{"model": "sound classifier", "dataset": "acted Russian speech (Dusha)", "train_examples": 26041, "time_shift_ms": 50, "n_mels": 64, "hop_length": 160, "input": "log_mel", "spec_augment": true, "win_length": 512, "targets": ["emotion"], "num_classes": 4, "arch": "wavenet", "norm": "batchnorm", "depths": [18], "kernel_size": 3, "stem": "single", "widths": [192], "label_smoothing": 0.1, "loss": "cross_entropy", "init": "trunc_normal_002", "residual_init": "zero_last", "optimizer": "soap", "beta2": 0.99, "learning_rate": 0.0027, "beta1": 0.95, "shampoo_beta": 0.99, "eps": 1e-08, "precondition_frequency": 50, "max_precond_dim": 1024, "merge_dims": true, "one_sided": false, "adamw_lr_other_params": 0.0023, "max_grad_norm": 0.5, "ema_decay": 0.99, "max_steps": 20900, "batch_size": 128, "epochs": 102.7, "lr_schedule": "cosine", "final_lr_fraction": 0, "warmup_steps": 410, "weight_decay": 0.1, "adamw_weight_decay_other_params": 0.01}
Rows from block 11 of a small sound classifier, named by matrix and row number. Rows with one number belong to one channel. Each number is 128 + 24 x the weight over its row's rms, rounded and kept within 0 to 255. All counts start at 0. After the name is the row's rms in percent of the matrix's.
After each channel's rows are labels from the 100 clips, of 14976, where the channel reaches its largest size: "strongest on" is what is common among them. Only what is clearly more common there than usual is listed. The data: acted Russian speech (Dusha). In brackets: how many of the 100, against the usual share in percent.
# filt: filter width-3 conv, dilation 2 (model.blocks.11.filt.weight, 192x192x3, each kernel summed), inputs 0-95
# gate: gate width-3 conv, dilation 2 (model.blocks.11.gate.weight, 192x192x3, each kernel summed), inputs 0-95
# out: residual pointwise conv (model.blocks.11.out.weight, 192x192x1, transposed), outputs 0-95

filt.64 098 [164 125 119 142 118 122 155 163 150 126  82 159 124 151 117 164 156 120 125  79 141 141 118 146 118 123 130 156 128 144 102 122 108 136 160 164 139 121 153 141 122 133 163 123 128  70 111 140 130 136 121 138  70 138 167  85 102 142 154 109 149  88 192 119 104 104 131 104 117 111 149 130 124 145  79 138 140 139 115 175 103 152 134 143  91 148 111 150 129 151 130 108 117 166 117 121]
gate.64 104 [106 142 101 141 108 129 167 110 130 151  97 176 165 147 141  86 151 163 124 118 118 179 129 142 131 124 121 135 129 106 157 147 144 147  73 150 112 163 131 129 141  85 146 128 128 136 120 130 114 156 134 139 178 127 113 125 150 156 121 156 156 162 137 119 144 104 126 136 106 131 135 135 122 126 143 168 129 127 116 103 113 126 111 144 133 148 128 156 118 117 119 135 137  95 102 130]
out.64 107 [173 129 124 150 113 143 171 180  82 121 143  90 126 127  93 158 140 154 154 123 137 170 181 139 103 142 179 118 143 125  98 134 141 125 114 156 155 132 146 145  91 102 123 106 109 130 121 114 108 134 127 137 134 101 127 100  96  98  97 145 149 103 123 140 103 133  89 161  91 131  95 125 124 157 139  78 166 137 126 123 124 124 121 118 149 149 185 128 132  78  78 140 148 138 182 107]
strongest on: emotion: sad (92 vs 27.7)

filt.8 096 [158 139  84 122 126 115 117 140 161 151 132 127 171 173 138 107 177 127  87 143 138 125 148 120  87 148 135 106 101 153 112 161 140 140 119 174 126 120 137 120 108 138 139 102 153 109 132 112 112 112  88 148 149 125 113 139 132 127 115 133 133  90 136  95 118  81 138 128 116 139 157 115  92 144 118 133 103 151 115  90 153 151 129  76 169 147 162 116 138  63  96 134 116 121 144 139]
gate.8 098 [136 146 128 123  68 135 139  93 110 111 134  97 141 132 105 112 123 115 134 138 132  66 123 129 135 124 161 153  94 138 180 100  98 109 110  82  96 121 176 149 132 126 135 111 145 107 137 129 124  70 116 115 117 127  95 157 103  64 148 145 111 153 151 154 129 143 128 118 107 125 138 130 129 127 100 135 126 130 148 117 128 128 118  74  82  85 132 115 126 110 106 156 114  83 147 168]
out.8 095 [177 140 116 121 105 183 123 121 144 118 133 108 113 103 111 125 118  86 116 136  57 151  97 127 119 134 127 118 118 144  91 148 119 161 140 146 104 133 176 134 155  93 138 109 136 114 175 119 117 154 110 116 107 117 127 130 151  96  96 129 113 157 142 181 145 152 136 101 150 146 158 157 111 124 119 109 117 161 181 118 160  99 145 167  91 103 138  82 134 164 145 138 115  83 159 138]
strongest on: emotion: positive (44 vs 18.7)

filt.108 109 [117 147 119  92 126 168 145 130 176 146 159 110 142 168 111 129  99 130  72 126 127 110  81 116 125 142 110  90  90 142 134 145 191 137 128 145 116 113 133 135 179 134 100 103 145 116  94 151 156 124 144 143 139 148 146 161 134 168 124 101 155 169 111 175 139 118 107 155 183 141 163 153 144 146 128 177 148 141 133 156 156 100 112 131  87 132 165 159 121 144 130 138 161 104 108 125]
gate.108 108 [146  84 104 135 103  86 138 142 116 143 166  94 150 114 120 118 106 129 126 133 123 143 123 146 152 134 140 124 183 148 140 112  96 134 157  72 143 129 166 125 126 105 161 163 130 188  99 115 112 163 133 136 164 138 111 110 137 122 143 113 133 149 118  95 181 122  81 127 169 178 133 104 108 154 141 146 110  91 138 118  95 126 110 118 117 142 177 141 139 126  84 106 151 173 147 131]
out.108 108 [114 131 128 108 185 152 111 132 114  85 100 100 170 119 134 106  76 160 106 118 104 170 100 107  86  90  88 135 127 128 135 104 140 168 159 127 139 134 136 130 141 137 143 157 122 115 128 140 158  98 173 126 156 142 118 150 110 125 153 130 117 108 108 175 106 127  77 126  97 108 115 177  82 115 129 145 127 143 126 128 110 192 111 160 105 157 113  91 131 130  94 117 116 128 129 146]
strongest on: emotion: neutral (77 vs 35.5)

filt.26 094 [152 111  99 123 113 171 149 141 103 131 117 111 120 133 174 143 129 108 116 120 150 120 119 143 120 179  89 144 110 125 134 163 105 109  73 119 105 112 117 131 105 122  91 129 100  95 156 151 147 175  97 120 126 179 117 104 168  91 114 117 154 110 119 145 119  62  74  84  93 108 166 101 113 148 134 125 135  93 101 154 103 118 111 140 164 158 107 133  98  92 140 146 129  84  98 100]
gate.26 099 [123 129 138 184 139 135 145 199 131  98 117  82 106 174 120 135 139 110 123 135 177 140  99 137 106  93  95 128  98 139 116 125  95 123  96 131  90 189 128 144 131 126 112 151 128 128 170 155 155 178  83  76 139 153 130 121 124  98 160 149 111 137 107 131 162 140 137 104 146  82 149 143 146 113 136 121 126 118  99 122 116 140 111 138  74 108 119 131  98 110 127 159 154 139 141  93]
out.26 100 [119 141 111 148  97 132 124 158 136 169 143 152  94 120 110 126 132 111  99 116 170 125 178 133 116 109 169  91 110 125  95 141 148 147 151 113  98 145 163 132 126 146 173 144 115 102 108  96 111 157 139 128 167 147 165 165 144 124 111 105 142 129 166 130 126 178 135  81 138 108 137 120 152 129 143 116 122 145 173  94 101 119 110 174 118 123 124 105  87  91  79 112 164 115 123 118]
strongest on: emotion: neutral (70 vs 35.5)

filt.58 102 [ 83 192 125 112 144  98 102 123 153 107 112 138 193 111  97 114  82  93 147 101 134 175 169 124 146 121 142 170  94 115 124 140 183 135 121 104 137 123 102 161 129 100 129 141 165 180 147 200 142 151 131 124 116  95 149 130 133  96 170 149 114 161 126 154 173 157 132 121 120 143 139 141 169 124 114 129  96  96 108 126 115 142 106 110 119 163 105 132 138 133 117 143  92 140  94 109]
gate.58 111 [120 150  97 148 106 134 128 119 119  84 149  81 121 119 113  97 178 140 143 161 123 111  89 120 156  94 139 172 147 184 111 139 110 143 128 153  99 151 108 111 135 144 112 106 122 107 105 155 122 126 140 103 114 112 114 104 123 114 122 122 109 112 140 104 111 125 143 109 103 135 148 137 125 158 104  80 122 140 125 116 116 105 109 108 133  91 117 117 102 155 167 130 118 153 164 162]
out.58 112 [171 143 103 124 125 136 103 165 123 130 140 139 153 159 116 147 111 147  98 158 152 127 120 110 123 127 157 100 121 151 118 119 158 135 133 132  84 139 159 179 145 148 110 111 130 113 134 110 153 121 100  77 166 137 120 132 115 175 131  88 107 138  73  99 144 116 136 111 148 163 141 135 122 135 185 145 153 207 160 116 116 116 120 106 129 113  96 104 153 111 121 115 150 112 124 129]
strongest on: emotion: neutral (60 vs 35.5)

filt.175 109 [ 82 116 157 117 104 143 130 100 127 117  85 143 153 117 130 110 117 142 109 125 100 106 130  97 113 135 143 147 154 173 149 108 110 154 116 144 126 132 146 122 113 121 113 128 125 130 114  91 141 140 183 106 114 114 110 132 160 145 125 103 145 112 102 146 127 185 143  93 125  81 112 131 136 108 146 117 136 141 148  92 114 179 147 121 176 147 111 128 151 107 123 167  83 123  92 134]
gate.175 099 [ 93 133 138 133 118 124 138  77  94 145  85 114 154 172 107 133 137 157 174  99 130  87 152  99 120 141 133 149 149 143 126 146 109 114  94 101 144 112 122 167 169 108 101 166 193 125  82 118 173 126 123 101 127 102 145  75 116 132 134  90 165 118 128 166 150 126 133 124 106 128 104 113 139  84 115  95 144 138 144 176 101 127 171  99 125 129 126 140 123 137 114 159 109 116 135 110]
out.175 096 [111 134 143  99 137 120 115 176 114 166 149 156  97  96 123 139 142 105 148 152 139 158 193 114 122 134 138 113  67 123 138 165 127 119 113 132 120 138 144 132 170 145 136 130  99  95 122 112 171 149 118 142  99 122 125 119  96  99 123 143 120 147 152 124 128 148 115 118 130  99 100  87 125 157  95 171 153 112 142 106 149  96  73 135 126 111 111 159 125 131 136 123 124 105 135 137]
strongest on: emotion: positive (56 vs 18.7)

filt.37 097 [109 114 149 125 142 145 133 148 175 128 163 103 140 113 152 153 175 143 126 128 154 154 140 132 168 121 144  95 157 103 117 135 127  89 116  91 111 114 124 118 135 105 146 105 136 122 143  90 100 138 183 123 118 188 111 109 133  85  86  98 169 154 140  97 124 132 127 148 110 127 117 122 131 123 109 153 158 123 134 127  74 166 128 150 117 105 134 135  55 116 187 117 121  82 155 159]
gate.37 100 [152 120 129 100 143 129 164 128 134 118 137 167  98 132 111  79 172 120 118 158  81  83  61 129 144 120 119  67 110 137 104 132 137 119 143  77 125 126 118 113 119 177  87 124 162 134 137 123 138 119 134 122 121 156 123 113 119 136 140 143 113  78 158  84 143 103 104 133 144  91 122 144 163 122 136 116 117 108 108 144 112 133 210 105 129 182 140 125 132 166 130 131  95 133 105 123]
out.37 091 [106 136 156 138  89 141 153 135  97 171 106 103 135 122  98 128 124  55 172 118 119 115 154 117  93 156 130 175 109  94 129 128 166 145 177 107 115 130 171 120 142 116 105 161 119 128  95 110 114 164  65  84 133 124  90 130 176 114  82 123 100 169 101 137 126 112 131 158 165  84 127 169 137 124 143 112 128  95 116  92 153 127 152 118 135 135 149 162 138 104 181 109 166 134 158 143]
strongest on: emotion: positive (48 vs 18.7)

filt.138 087 [151 153 139 153 143 118 135  95 171 109  89 154 113 151 111  92 163 140 140 116 102 141  51 144 113 110 138 149 143 148 121 123  95 150  92 141 161 142 117 163 135  78 118 145 141 170  91  90 134 149 142 156 123 104  84  67 112 132 116 122 123 123 127 129 134 127 135 144 135 138 141 127 139 136 132 142 117 113 109 118 104 121 136  90 112 125 105 113 184 136 116 144 112 116 152 153]
gate.138 101 [169  95  90 174  97 162 138  84  72 144 130 153 129 158 153 126 139 169 116 123 118 189  84 172 131 100 123 127 130 118 124 130 130 100 144 125 111 147 120 144  92 150  95 101 120 122 128  98 129 137 146  98 142 156 110 108 137 138 113 116 164 146 152  96 154 105 159 139 157 121 123 125  95 130 124 169 183 184 116 125 113  94 141 101  91 130 113 106 140 150 171 151 116 118 154 160]
out.138 098 [138 125 113 174 111 116 129 184 134 133 135 135 129 146 121  96 137 118 145  96 117 147 133 115 103  93 111 176 129 118 125 184 156 127 182  86 145 117 157  78 176 122 148 159 112 150 141 157  93 126  92 185 144 144 124 161 108 134 119 117 127 103 138 131 122 144 114 147  61 101 161 134 129 148  90  80 136 120 115 120 134 147 136 126 136 121 137 112 138 174  90 154 132 103 131 116]
strongest on: emotion: sad (80 vs 27.7)

filt.9 099 [115  70 115 150 146 166 165  86  82 139 158 115 143 123 148 115 122 120 101 115 135 114 157 147 152 119 122 149  90 172 110 123 162 137 134 131 130 125 149 160 180 117 117 142 125 108 128 120 125 127  53 110 133 137 143 158 133 124 105 133  69 144 145  95 116 119 106 126 115 154 107 123 132  97 133 158  89 142 133 138 124 161  85 160 117 145 161 140 104 149 107 120 119 138 138 131]
gate.9 098 [135 141 131 128  86  96 144 157 173 148 139 174 126 123 132 184 135 181 134 108 156 111  83 130 159 147 165 133 142 135 121 115 160 107 146  79 141 120 150 102 142 108  92 123 178 143 168 166 168 126 157 107 136 155  84 116 112 119 154 121 122 121 102 121 152  62 170 160 148 104 127 157  89 141 124 148 133 153 111 124 134 119 135 108 174 116 122 153 142 135 117 120 107  83 132 132]
out.9 102 [133 161 172  88  82 129 110 142  79 115 126 108 132 112 148 141 132 123  90 118 119  96 142  91 159 137 116 112 154  77 104 135 117 139 160 107 166 139 111 115  77 127 111  99  98 165 113 101 116 151 146 162 111 163 164 113 135 114 132 141 101 124 129 119 117 158 143 145 129 119 119 106 118  84  90 135 170 125 111 158 161 148 130  90 179 132 131 136 153 112 163 110 129 176 120 171]
strongest on: emotion: neutral (61 vs 35.5)

filt.5 098 [141 120 130 147 137 105 130 113 140 156 152 135 163 146 146 156 130 116 106 137 112 117 141 125 122 128 121 115 151 151 131 101 157 125 113 132 156 154 116 119 136 127 142 177 102 112  97 143 138 178 128 122 142  72 127 160 102 145 108 117 123 118  76  78 114 156 146 167 140 114 175  94  99 127 157 136 113 136 134 152 128 138 123 113 131 114  67 140 147 129  92  89 146 123 179 153]
gate.5 097 [104  99 140 128 151 129 120  91 147 141 147 102 109 123 129 131 177 138 177 111 158 119 117 154 149 139 107 132 114 120 134 190 127 120 149 119 142 124 126 168 136 146 175  99 120 142 102 154 145 102 117 112 129 152 148 182 150 154 159 120 150 134 114  94 169 108 111 112 126 115  82  90 163 121 101 163  77 154 136  94  82 133 101 149 112 135 111 151 149 107 164 122 168 106 145 142]
out.5 098 [142 102  80 146 125 132 107 143 127 110 108 116 107 125 128 127 169 117  81 150 155 130 161 155 113 151 122  91 130 104 120 160 130 135  89 119 160 151 148 119 102 130 178 185 140 170 105 148 154 105 146 147 107 107 153 131 111 119 117 154 129 121 135 131 103  93 151 132 118 141 142 107 167 123 134 123 190 108  96 142 148 122  86 139 123 144 157 112 175 115 103 155 180 111 120 116]
strongest on: emotion: positive (64 vs 18.7)