Weights of a small sound classifier: 26041 training examples.
Rows from block 11 of a small sound classifier, named by matrix and row number. Rows with one number belong to one channel. Each number is 200 + 20 x the weight over its row's rms, rounded and kept within 0 to 999. All counts start at 0.
After each channel's rows are labels from the 100 clips, of 14976, where the channel reaches its largest size: "strongest on" is what is common among them. Only what is clearly more common there than usual is listed. The data: acted Russian speech (Dusha).
# filt: filter width-3 conv, dilation 2 (model.blocks.11.filt.weight, 192x192x3, each kernel summed), inputs 96-191
# gate: gate width-3 conv, dilation 2 (model.blocks.11.gate.weight, 192x192x3, each kernel summed), inputs 96-191
# out: residual pointwise conv (model.blocks.11.out.weight, 192x192x1, transposed), outputs 96-191

filt.118,214,256,222,182,233,170,202,226,207,184,171,247,241,186,209,249,191,222,189,213,204,235,218,198,223,202,171,213,189,233,191,194,178,219,171,183,203,190,228,195,189,232,204,188,218,173,231,229,213,222,204,195,183,206,206,192,217,198,212,210,191,204,228,175,213,193,189,155,214,210,202,208,200,215,173,187,235,200,219,200,209,207,247,196,211,192,210,194,237,199,205,192,202,214,196,211
gate.118,223,205,182,227,202,202,196,168,167,200,190,199,177,183,210,209,201,194,189,178,180,216,181,214,199,206,225,216,218,199,166,228,225,199,198,223,220,185,182,203,239,188,194,204,167,193,185,171,219,195,187,203,213,211,217,175,230,206,202,215,223,182,227,199,187,229,200,168,218,223,226,226,213,207,173,188,213,223,219,202,184,188,213,197,205,163,182,216,179,203,186,215,226,210,198,173
out.118,193,191,188,210,186,223,197,205,203,202,245,186,197,187,234,208,165,222,217,176,203,201,193,204,216,178,185,204,195,188,199,204,199,203,230,210,196,182,215,203,185,232,189,169,212,230,236,179,206,162,205,194,200,175,177,202,191,216,203,190,200,184,194,184,204,219,206,213,224,174,209,209,216,223,177,198,208,186,216,202,155,199,173,225,194,216,220,234,253,205,184,216,208,228,188,224
strongest on: emotion: neutral

filt.70,140,216,183,219,189,222,172,207,233,175,186,256,214,211,168,249,214,211,225,190,203,182,224,224,185,179,179,219,182,214,243,214,229,215,193,193,228,178,171,201,225,177,219,190,228,189,189,179,184,208,198,192,200,199,177,181,217,224,224,155,180,197,212,221,199,206,231,191,219,198,208,209,213,186,210,235,201,199,180,224,204,198,198,199,191,212,218,181,174,217,176,214,224,196,213,199
gate.70,178,201,198,192,199,191,224,214,190,195,196,187,188,202,229,219,178,214,173,205,216,176,236,216,188,187,199,202,186,166,174,200,214,174,177,228,240,205,215,189,206,185,218,200,218,182,185,216,160,209,215,172,204,180,228,218,200,218,150,227,200,163,206,217,235,171,228,198,217,208,219,198,190,236,196,197,212,216,151,186,201,199,210,208,168,212,251,211,216,215,216,211,159,162,197,185
out.70,215,209,222,181,252,201,165,160,175,175,221,182,173,204,199,186,163,193,193,219,179,166,204,198,172,183,208,207,222,235,196,182,198,186,183,165,222,183,213,240,195,171,218,234,208,206,219,196,184,170,199,172,178,203,174,206,193,202,180,224,229,239,187,194,196,205,176,233,204,197,225,207,167,193,220,172,201,194,168,174,152,162,179,242,178,185,197,211,199,202,203,225,203,182,187,196
strongest on: emotion: neutral

filt.9,213,190,211,172,223,198,209,197,194,181,231,223,175,172,184,159,206,193,179,225,189,193,165,199,228,206,202,191,201,201,176,189,175,204,190,211,213,220,200,219,187,185,212,170,194,192,128,200,223,212,189,220,200,189,259,177,199,178,194,196,197,197,197,206,188,181,176,177,205,214,226,215,231,193,199,215,226,227,170,215,234,234,218,177,218,208,187,210,222,227,164,218,221,190,174,194
gate.9,164,213,208,199,210,183,190,231,204,170,197,217,192,222,205,181,187,222,195,205,206,215,234,225,197,220,185,190,197,173,207,225,194,244,219,173,217,217,185,211,200,228,206,228,197,224,173,217,186,218,206,196,192,212,200,220,187,190,209,224,241,236,202,206,171,151,193,204,199,158,161,211,229,208,207,184,205,210,210,200,205,162,193,218,220,226,202,217,196,198,191,206,202,182,196,207
out.9,188,201,231,201,182,162,190,211,208,228,212,181,206,208,194,222,225,185,196,200,187,206,171,201,200,194,172,212,224,228,188,215,239,203,175,198,159,182,188,216,215,224,229,208,216,204,202,200,199,225,205,177,260,220,182,196,197,237,190,196,195,208,188,184,198,225,193,240,199,194,207,181,165,209,199,185,222,195,170,161,207,228,202,191,186,200,195,200,236,190,226,171,217,206,202,227
strongest on: emotion: neutral

filt.67,223,180,165,202,203,225,191,212,209,191,209,173,155,200,213,220,227,189,202,215,236,178,193,191,193,196,212,217,174,213,212,199,189,162,195,191,199,211,220,248,189,204,177,137,202,210,202,207,179,182,212,238,193,200,191,149,177,202,229,188,209,199,175,204,183,259,201,199,193,198,204,204,185,188,198,195,203,218,168,188,210,193,209,223,250,226,176,183,186,212,182,246,207,162,168,222
gate.67,187,196,218,204,222,203,209,217,233,211,216,199,229,222,201,209,197,207,201,230,214,212,191,220,243,198,210,161,188,198,220,246,202,190,187,171,179,181,194,212,199,207,214,222,231,204,197,171,217,174,213,174,217,226,178,212,170,200,227,167,181,173,224,248,200,203,198,212,202,210,199,224,218,180,209,181,182,188,204,190,228,187,218,208,180,182,180,196,215,225,216,194,193,183,209,178
out.67,192,196,212,226,204,199,211,212,243,154,194,165,198,179,192,216,210,180,183,183,197,225,221,181,212,203,216,186,204,226,158,200,213,234,208,213,176,202,230,210,195,207,234,192,168,225,206,217,198,205,204,182,228,183,182,211,175,211,191,207,231,210,195,203,213,210,219,226,182,164,159,178,195,221,172,212,190,226,189,216,195,127,212,193,208,188,214,182,191,197,159,193,193,167,211,202
strongest on: emotion: positive; emotion: angry

filt.114,202,190,210,199,198,223,228,207,185,213,235,202,217,190,150,195,182,190,217,189,166,223,175,162,215,182,189,182,194,176,215,170,204,191,222,196,186,191,254,220,159,173,186,189,200,175,215,208,186,202,179,224,223,185,201,199,199,208,222,219,210,195,199,208,207,184,211,185,222,199,229,170,177,209,226,198,177,186,179,226,192,178,213,239,207,172,216,214,179,192,205,203,200,172,207,207
gate.114,208,200,198,212,186,203,165,216,196,217,205,208,181,169,196,200,181,216,260,181,204,168,197,174,238,174,180,184,205,147,157,208,199,205,174,208,219,210,182,178,215,198,190,197,220,146,193,207,214,163,193,181,176,220,193,182,187,219,201,194,174,201,219,199,162,203,204,213,222,216,216,271,204,189,195,182,193,222,171,213,188,210,198,173,211,158,191,227,188,189,173,208,213,205,188,235
out.114,253,225,178,196,211,227,171,209,206,195,212,237,235,224,184,174,180,182,246,184,206,179,197,217,207,216,224,223,200,182,219,193,200,209,189,186,198,234,197,214,197,183,191,191,183,175,167,204,210,200,240,230,193,193,200,198,192,181,181,192,215,170,196,207,208,201,218,179,194,197,186,187,215,222,204,195,193,215,204,191,198,249,169,222,170,202,175,199,225,193,181,247,195,197,174,186
strongest on: emotion: sad

filt.22,185,179,185,197,236,213,230,206,198,209,206,222,210,215,197,249,182,190,193,215,208,220,176,179,213,193,245,192,229,175,176,173,186,210,189,205,192,207,227,236,197,183,198,233,230,208,190,189,207,242,218,215,206,256,209,154,232,230,198,200,194,221,208,201,196,206,193,221,232,194,225,229,163,189,224,232,206,167,200,218,209,217,230,226,185,185,218,186,167,206,240,233,208,184,190,176
gate.22,182,177,226,227,187,190,170,193,213,214,190,231,173,178,178,200,192,213,178,208,182,189,193,206,233,218,205,135,209,221,173,191,190,188,191,193,190,176,214,190,209,160,229,223,179,206,216,205,200,217,212,172,202,223,213,193,240,205,197,187,210,214,182,196,172,166,205,183,210,163,174,195,193,237,167,223,211,227,196,199,224,220,207,207,207,189,181,205,221,203,220,246,210,151,209,193
out.22,185,224,214,250,164,222,203,206,214,194,215,212,181,204,197,176,203,226,164,179,208,180,174,194,212,229,217,204,193,192,206,240,217,216,185,200,207,194,205,172,193,209,211,178,147,207,229,219,213,195,200,174,199,213,198,177,197,156,187,163,182,207,215,179,211,222,165,203,174,174,211,213,155,205,206,189,178,207,222,235,180,205,184,193,231,175,188,202,168,193,204,179,179,199,168,175
strongest on: emotion: sad

filt.26,203,206,210,187,212,179,174,186,183,198,169,191,211,215,193,198,203,183,178,195,205,214,240,195,215,212,247,190,189,180,188,172,177,242,189,182,205,213,219,189,202,183,184,208,235,221,200,200,206,187,222,208,211,213,217,180,186,200,199,224,203,227,198,201,204,212,173,166,220,220,217,197,164,213,235,214,218,193,188,175,203,198,174,185,191,221,215,199,221,169,183,231,224,228,217,211
gate.26,191,205,212,164,172,149,193,188,223,215,204,196,198,205,234,231,186,224,222,190,175,165,215,205,219,195,211,202,227,201,164,196,200,237,169,182,227,191,192,230,201,198,225,186,175,187,175,212,204,186,220,198,204,215,212,192,184,176,223,236,201,195,223,187,188,162,178,203,183,175,185,189,213,206,194,222,196,200,179,177,185,198,215,210,226,203,205,180,173,193,186,178,168,198,212,207
out.26,168,239,226,184,172,207,174,179,232,209,186,184,212,197,219,231,206,210,195,243,164,213,187,189,224,217,219,194,232,191,221,169,187,218,219,216,223,217,186,201,210,193,218,172,179,191,171,220,190,189,207,210,202,195,219,192,160,163,203,213,225,178,176,197,211,206,234,236,191,184,205,208,222,185,213,194,178,209,193,220,177,180,164,190,189,207,175,200,168,224,206,186,202,209,219,177
strongest on: emotion: neutral

filt.137,193,220,214,196,182,213,215,203,186,208,204,180,209,198,173,168,221,192,208,169,199,245,168,234,236,193,227,195,214,201,229,220,198,191,201,196,222,147,157,179,208,202,208,167,202,186,214,221,220,249,217,197,179,226,214,191,175,238,236,212,180,216,188,206,220,229,216,196,208,184,209,180,182,216,213,213,208,173,199,217,210,197,214,215,153,220,194,194,198,176,223,202,180,212,176,201
gate.137,204,196,188,176,188,255,216,193,226,208,186,187,217,214,218,164,203,191,194,254,178,163,202,177,210,214,222,234,201,203,160,205,242,215,215,212,201,185,172,232,193,195,216,212,225,240,210,197,192,199,203,211,195,180,219,216,167,201,226,189,185,196,212,217,228,181,162,194,236,196,161,179,231,204,225,171,170,206,210,197,168,228,155,224,197,184,199,203,199,227,172,214,181,201,201,188
out.137,156,226,187,184,184,215,191,225,166,183,198,200,208,232,213,208,192,198,188,178,205,209,171,194,187,180,204,194,163,203,211,207,192,206,185,175,211,217,182,222,198,182,196,222,192,203,205,192,181,192,213,174,243,216,195,233,177,169,154,223,191,191,172,212,173,202,224,236,201,216,173,217,176,208,218,147,212,182,147,181,206,230,205,196,207,203,206,218,198,199,252,197,224,197,199,208
strongest on: emotion: positive; emotion: angry

filt.95,203,207,164,169,211,202,180,184,200,209,213,197,205,183,227,215,165,201,188,209,228,180,217,207,223,186,202,180,228,184,167,180,214,188,212,162,207,215,204,171,202,237,212,206,159,192,165,210,169,244,198,192,204,144,206,213,181,195,210,208,160,192,219,213,189,185,200,196,204,226,238,218,217,196,202,195,221,173,164,162,214,216,193,177,216,201,220,215,219,237,176,229,163,189,200,227
gate.95,184,243,203,204,210,178,211,220,184,185,191,207,190,200,173,202,179,196,232,181,216,164,222,188,218,193,186,203,212,195,194,229,226,234,178,185,200,159,208,177,198,190,181,225,197,230,172,217,200,171,209,208,189,209,163,160,212,191,162,205,201,184,213,187,225,225,222,166,239,219,186,215,190,153,227,193,206,191,228,219,167,159,167,204,184,203,236,225,200,161,212,189,219,217,232,219
out.95,172,229,206,203,182,212,204,195,210,158,172,183,197,207,203,200,202,154,176,211,183,241,210,242,189,210,162,215,198,168,191,177,197,208,188,213,180,202,187,227,207,175,174,217,212,184,225,188,205,184,164,180,213,148,189,171,208,230,211,190,205,217,233,205,181,177,204,194,229,210,198,165,192,189,196,188,202,214,186,190,219,187,243,182,222,190,191,173,220,214,214,180,184,189,213,188
strongest on: emotion: neutral

filt.93,209,254,212,181,222,196,219,206,214,209,205,229,162,214,214,211,200,204,206,208,191,195,202,189,198,208,157,189,186,212,205,214,201,189,221,173,217,215,222,146,204,227,210,208,166,203,178,225,209,206,195,216,199,209,160,211,237,203,219,172,171,219,205,215,229,188,198,174,265,195,211,201,187,196,223,190,195,212,215,185,215,178,210,154,179,206,190,184,199,192,232,220,173,196,167,182
gate.93,213,214,161,230,190,202,202,227,188,217,200,172,189,210,199,211,173,213,229,234,188,209,216,208,229,225,173,243,190,211,195,158,227,200,182,212,183,197,195,190,184,186,205,234,205,233,192,193,240,199,196,172,209,221,176,230,178,245,204,222,192,225,229,224,198,228,187,208,183,204,222,198,245,193,201,202,177,195,201,231,176,220,180,157,207,203,227,184,241,182,203,207,209,196,179,179
out.93,235,183,198,236,174,195,210,189,229,197,171,196,198,174,243,192,220,243,210,199,179,187,210,230,215,203,233,196,202,196,151,192,178,191,179,222,167,230,200,230,188,212,179,163,163,200,194,209,175,203,226,196,189,199,191,196,211,205,210,184,210,221,194,179,192,196,225,219,206,209,193,186,224,190,181,166,172,205,179,218,191,185,199,192,224,170,189,202,205,200,169,184,172,194,171,201
strongest on: emotion: positive